A small text-conditioned image flow-matching model, trained from scratch: 32-pixel images, activation relu.
Rows from block 2 of the denoiser of a small text-conditioned image flow-matching model, named by matrix and row number. Rows with one number belong to one neuron. Each number is 128 + 24 x the weight over its row's rms, rounded and kept within 0 to 255. All counts start at 0. Numbers have three digits each.
After each neuron's rows are labels from the 100 images, of 14976 (inputs lightly noised), where the neuron reaches its highest value: "colour at peak" is the nearest of a few named colours to the mean colour under the peak. Only what is clearly more common there than usual is listed. The data: photos of plants and fungi (iNaturalist). In brackets: how many of the 100.
# fc1: MLP up (model.blocks.2.mlp.fc1.weight, 768x192), inputs 0-95
# fc2: MLP down (model.blocks.2.mlp.fc2.weight, 192x768, transposed), outputs 0-95

fc1.131:097151095156143133100091159161161142083161103112155138116144130127126114147123120163161106159178125103124117147130118167146114130128139083115164110159140103143148146136114144110099137108104113195099107193079111112091103067123080105134127127116135137087152153104101121133147156157088161156
fc2.131:165162128112142114110097153130171129139155096150099144141142121147107143142149148099162141080115131055112150093099149145186148148161110139157122121114138122168130110098167145153161105163141115147113123166116136150118173144114182124111127128083137161082113110144133144108127135082136105147
colour at peak: pink (42)

fc1.623:144099121106174153150136170065141103105095134143135128145139133140164162150112134102111142182160128102110134140167126160112124129111148105143093119106091099126081108128144109114139105080106098128092119156126152129164131112141134105142112133105114084108142141115082162119139119117138150070
fc2.623:131110118182097113119176122158097106124163133117110123135105122120117104123147116127142113076054135104128118143101127132122109162102106118136148137125115139126154066124142134111108113097134125208131171130143142118149104136146159175129138149161115188105143151141144120149140115082096127151
colour at peak: grey (87)

fc1.489:132119095124128093129166146105106119131155105139155153125154142141116139206146164118136043131048107126105178082104128131150149130171150149158140137168143111097080115142116119152132130184121159106078126140090124107111130105142094135120120137110120131132105149120190134113105136109127165135
fc2.489:120139130119094120146115107188111133129139136152103117142125145133143149180130131121138107119185151099151128128098123130093135126105149083082131100073128123118150123119130108121126134108118134122137138133150142134104126138154150105116150095138156130145138146117124149102139144137098084162
colour at peak: pink (33)

fc1.130:092171103100148107105121127158111139139092130151154093077176130149137113129138142108097143165155148131140127171114126156189129120153124092164148119121171133138137149134100087097093141134142150157095142147128141140106130109120107110099135143090129076107082129146126120123119143164098155136
fc2.130:142210159062150108134200125120146098129132096150105112123144133135125126102106125118144140105107132090174123152124121146096123118145132123146152128139123137158088089121098133117110146146138126098117075133149157105150152156143138142138138141113131181107131130118150135102105145113126128159
colour at peak: pink (71)

fc1.108:165071104103117156141097181152168118114095098147143100140167113117134147153132095107157119141135108130142133118097127164105130111132112118154108157169141110097121084147151092143114143116131088135167140116111107151134084136108138139123173126099107103103134128134121140097108083158136158134
fc2.108:135091153127114109133122171128150140141099121146115130160060153126144130162114104109134122143144119135113117155183115163105109163139134149161107082070101125108170103117145153134124162124144118104100129172143134117116171166169075128145107136116164142130105123117143108128140156072133146145
colour at peak: pink (30)

fc1.234:093101149118135126109102135164135116143097127114157146073166105151109099150153103105113095144180114119146147173126098118129126174117122126130128128116133105134134145159173116121107132139081164104103104116122094139138146159120114127121145115114127098120091136120125108125139126108119175116
fc2.234:158146129113144134130151123154133134147114136150134118146115117149134104152107160106110088083094124085158104104104116112155126165123114141138149165154149125126121088131133157120120149082151148096132140117102118149132166115121095140103107169122110099100113129140160142107109163074122140146
colour at peak: pink (33); yellow (32)

fc1.612:121123104116134119164148124094176133124108089159117116124149116136115118176167106163112114142134121128086152115122126138129172092083138109150100132103117113100160101169121140145107113106121165086092145159088136142156160133129127150154149138143128140150091108103122150121093161152145145139
fc2.612:133130108131149159098116189166121132122141137121139127124127140136130117102106135155097139142132110139099152136105093121191117131152114129103115108106103163109113164128144140129107126097133169113106140128094142124150104130074154083145125109115107128152127133150145127135135126086154147142
colour at peak: grey (71)

fc1.214:067112087128102123170156082102147095101118108136133118132149160139130121163142117112092104144127132088108125103111069141127098144097160155158143182105141111147137141172117169148118121108128133159073136155136108118152135160141144071144124120111126106134118145123133154094138154155137166099
fc2.214:151151123110135124103132093088131097121075134105129110120173136147102099110103133156127148084167152114126146145153134115109124139122154086144132166160157123124116158129136083108092086148118147103156172121135138140150069113115126080117112112146072136133103147121116116140148149148138088142
colour at peak: blue (37); cyan (27)

fc1.528:088118102157112122124141138145128115159136108092166099176149131094110132100120114161125152159155160095165102139171098109110155162096147111163135126134112101157126098172093105142161122119118107121102109153101127072141122142092096161148117146160124092141110108146114137125148103103077153125
fc2.528:126107123146115126144105098127124121140164137159103141166122138108116098107139145159137138118082127099119161110101160141146127139115148143203143096148121149092105118163082150117072097166180139128134075128116127122147134125147130132133114111137089119158140154150117109132097099152128135163
colour at peak: grey (71)

fc1.539:093138111130143105160138120107154161137118136125127116127118128114102116151126091128141108120151106141130122107160125146152090122106157122179113129156126141114146162164092135141079105149126096151080143130128093076187110140090116130137109155135125140136130146117125133137126158158142166078
fc2.539:125141119146098130145106152076165158149121151109108141119122131148089150124149116119104115144184106152081134120116106145174094111160124151131124139146135130130124132136093130143116089164143111074141140112090128113125099076143138120124145092075089131108133116155164121129117134117095127092
colour at peak: pink (34)

fc1.113:104136126128119112125129142133136101110143109109115157121132123136131140132159135161140079137143129104121131087121102154142149151171117128118140135131170145145123131156150116136076147089139180157093110103152087104061105102088116070096137144110110095157111154139102176111143148155132151144
fc2.113:117167148133145113121130146203134124124119113126104128111105113117067134093129119140145068122145145126111136112113135143068174114153107116164122148121118098152189124130160187110163102122123097135140153106105128121161134093121124102136121150141130187074135116133028101134133133120118110111
colour at peak: grey (91)

fc1.169:064098098135121104126106143090157111131110124130115168135152125134141119165129154142140076155114099113139150088142128136126152112125149109162122141212160137135104142170121145158095119183123142143086152128101147104084124149147106118094109136149126139117120129116126151078105111136125151137
fc2.169:181108146130114114123110151186098138124167113122100122148130122144104127133122113144127067115149155163142140113119112134095140144139152071062124118094141138131150157137115107137108144085138127127125170129155136115158128143123119125120125107111124148141118122120090108124139139154116105139
colour at peak: pink (37)