A small text-conditioned image flow-matching model, trained from scratch: 8.71M parameters, layers 10.
Rows from block 7 of the denoiser of a small text-conditioned image flow-matching model, named by matrix and row number. Rows with one number belong to one neuron. Each number is 500 + 50 x the weight over its row's rms, rounded and kept within 0 to 999. All counts start at 0. Numbers have three digits each.
Before each neuron's rows are labels from the 100 images, of 14976 (inputs lightly noised), where the neuron reaches its highest value: "peak at" is the part of the image that holds the peak. Only what is clearly more common there than usual is listed. The data: photos of plants and fungi (iNaturalist).
# fc1: MLP up (model.blocks.7.mlp.fc1.weight, 768x192), inputs 0-95
# fc2: MLP down (model.blocks.7.mlp.fc2.weight, 192x768, transposed), outputs 0-95

peak at: top right; top left
fc1.349:531504512510419567513484375525509527409506468422510514423426451438479547532481564531439450559451516549529462513489530512525513414530500464582537559575526492483514549509435533503549552478580532486520528474466410458563376610593547503402540475502545454539572444458447483477534564478415524504
fc2.349:525558452521502507486443481502448497428488551416563399543469481447582455490478507455528511525498549571526504447565508507518508466531540486467472444613528481510493469509469507474500529468541411499430497453582451527562545546519528414493478511459458526543414534518523514459595513339556484564

peak at: top centre
fc1.358:489454486453483529516571482515364465494542494507487490454463506534585563504447589519558524426467461506511625467456495532573439484468535503453560511562509477520540452563499524454522566420440500561520432500595541417476454510461513498526398544544512519439491475499462538489493524577519556441
fc2.358:478466536477434518454492412522523480453504447472466517446431498562556438441445466525485516520492440429510524535533492502481424514468420486629518564440534532459487545474493497497589536493497434474522445505502461543482432490520551383461523413581428430526527561533423569509497497403573468547

peak at: top centre
fc1.654:501473540446496563508451477487450477511545422554515493551461495438467568515443525511564472496518516548541477469467473517588525504466491483568528557549567431449529487454494442516597498532567477477585439539594533443526437473516482531443470546496473538527460506390475478416491459560560489446
fc2.654:448544545450511506427536468433483526624545544456404480566440550509512531476469543588641536454554570520527518559443538445453473479428550535514551516499539483447512547514500489576559508386527458450507482491542493527458470444474623535456430493393426546527432526574493460498544556518482553497

peak at: top right
fc1.79:561393562522493438440553468546531421516575497569560485495533543606549564495505568446464436516437484500482467418481380560528456397478370451358529510515480498496566454430443561440426468510506652475511572461504429562508540540533534580455519575476498494471488495579492499496591458568500562488
fc2.79:523525474549463527498459504542484538511526468493438499590515494508492510472441481555486426543472537487479510484523476471555472479501447552391511459581499388543505589475408502517368551589453435483544494508571485530587500568483408445539546523517539471502527459528490506517533447564566381592

peak at: top right
fc1.127:441496459515609500548398517535524504478500461497510532489536502476421471497627560563422465577491470485509547486561534499661520498552509453460482442448471467552574544587530564536596458529505498509461546445492494408541554548582494539472446472551571477482498605467466546417546527573498510508
fc2.127:496500533485675493518455491466504500411493538480433499456530503565475485479480489438532450491523492492541504543485462499499476457583569499523482479496512532492452388531519547480431426544502617472535536474582487511521530496503315538519516519417541586533566452545537503550495532425506477527

peak at: top centre; top left
fc1.627:481449504518561465547483487495466398437485445539461542518498494545446515469553541538541583556508495501512551547408532457646517493426493478545562524439576483464503535589471523509471513549494604549451481491566488424480476432560554542424478555504461626456343447424513501438468463534438513500
fc2.627:464442463454559511537373479426535513438452526485338490467541536519528494526511485562538534561487506599532551531464499427501492504394490448390516456491473573540514435460469495462484527491508579514459527538549515551519528504529381554556504473556505505470421493501502444539569489556443478479

peak at: top right
fc1.559:496540437472581483551439454483468494491427394599427481507519451577473438532554584445505523464489493460465466506430443615591551512544546518478439509483445524480559505581593557570557474440486519469486451456464470534536461557525551559565476462430488520569518413518445554457482460522492561545
fc2.559:435438497578584559454401542492566493424531524512465436551531482577501433532533450562520478561553451398421444519500479539423426507603537512452563518542464516567433377582587516549441523531538478568536543560525499513546542428518530477465518469471519506575411492436559531503514530418526452538

peak at: top centre
fc1.526:421512397545442489521543547514533495542495533466497577497548436478534470449573468585570465479465417403473453423550429542588539521537561458620538599541540528516513554625418563537577428612510549495482428516563538423459417540474500521553444446439599509460556556492489474520392544504503505510
fc2.526:460649430484467500506538432447517555560421554503464509476544520484476467540475442573592529507416532556479453498496442558465500488513455568382539624599464559498499431563547508541556441488537540506546417467590488478542501450479422581564476461557563508447518479459528520553511441533457537475

peak at: top right; top left
fc1.363:509490544541523424530487478505469529612478527500462524424511434491415521501471450501516480418473452464459586483539444491444399485453497483568554411590437473459511462455481465535528409473516412474511467441469444549537489530523478461408395496572572550498502569518470489607558520464429540564
fc2.363:529444527449572492488473529609451553422460487495564537452488520501453486503445525443433431478563528503492513537463542501490436455479522442553437528489544455495497367515552556502489462585548621507447461459495452477555486574471496484513486395435517421537628446472504543429558543549555496400

peak at: top left
fc1.576:459465437550467427460497412412478450492508537449500527403513460531524465432572566508438524496554458442563465523476479471516502516550547486468556592595441517446451526663508497526534515527443528492472531507440508569415565548490620510598329468446507481545563513499504499541574493570466479529
fc2.576:568600519464452575505474449543482439463519440436545450500476495470482471535504551463459565471463554501410556499516491420542476529547487540539523489540460479475549455442559515492519461608496582438579556434441426574503521496441547537476556534502582437485581532501519456513451465421434425469

peak at: top centre
fc1.257:511479399523503522549544394474593469524539556438497487573538419465461369488579511523500539593525480432481594530565506514555540397497571555437458465478505516462509527491524472521443515524525585530428584521551435493485538532540509506450513595551594459497494529493521578573418505560587439493
fc2.257:450454461440594524481428498550475511482568536450387528464577537484611454555495534487569487507447567470493562547548556552535497543547466468449565528566608493473561496547447480484399408404431447515573468524522507555536554518562528522576542528491535528537509547547599482494524449426535489486

peak at: top centre
fc1.675:549417508567554545529395496460470458461510447452525499495554567556588474420433532447424512533443476477516500493466504545448518450527478545472536479418513534549462459525526431517421574519454447483537508456509461527549508404506529464511458482557392498554454447518480467490509434446473597492
fc2.675:542567512528470539441544444569463462622519419512447457474485488482556530516479464469463470496551532499573485551491527496455520527536537478502568543557435544551458527464558430444455522479502535485485510535490447515533547528447567450481556460572463445476582542504422567449379458383420542448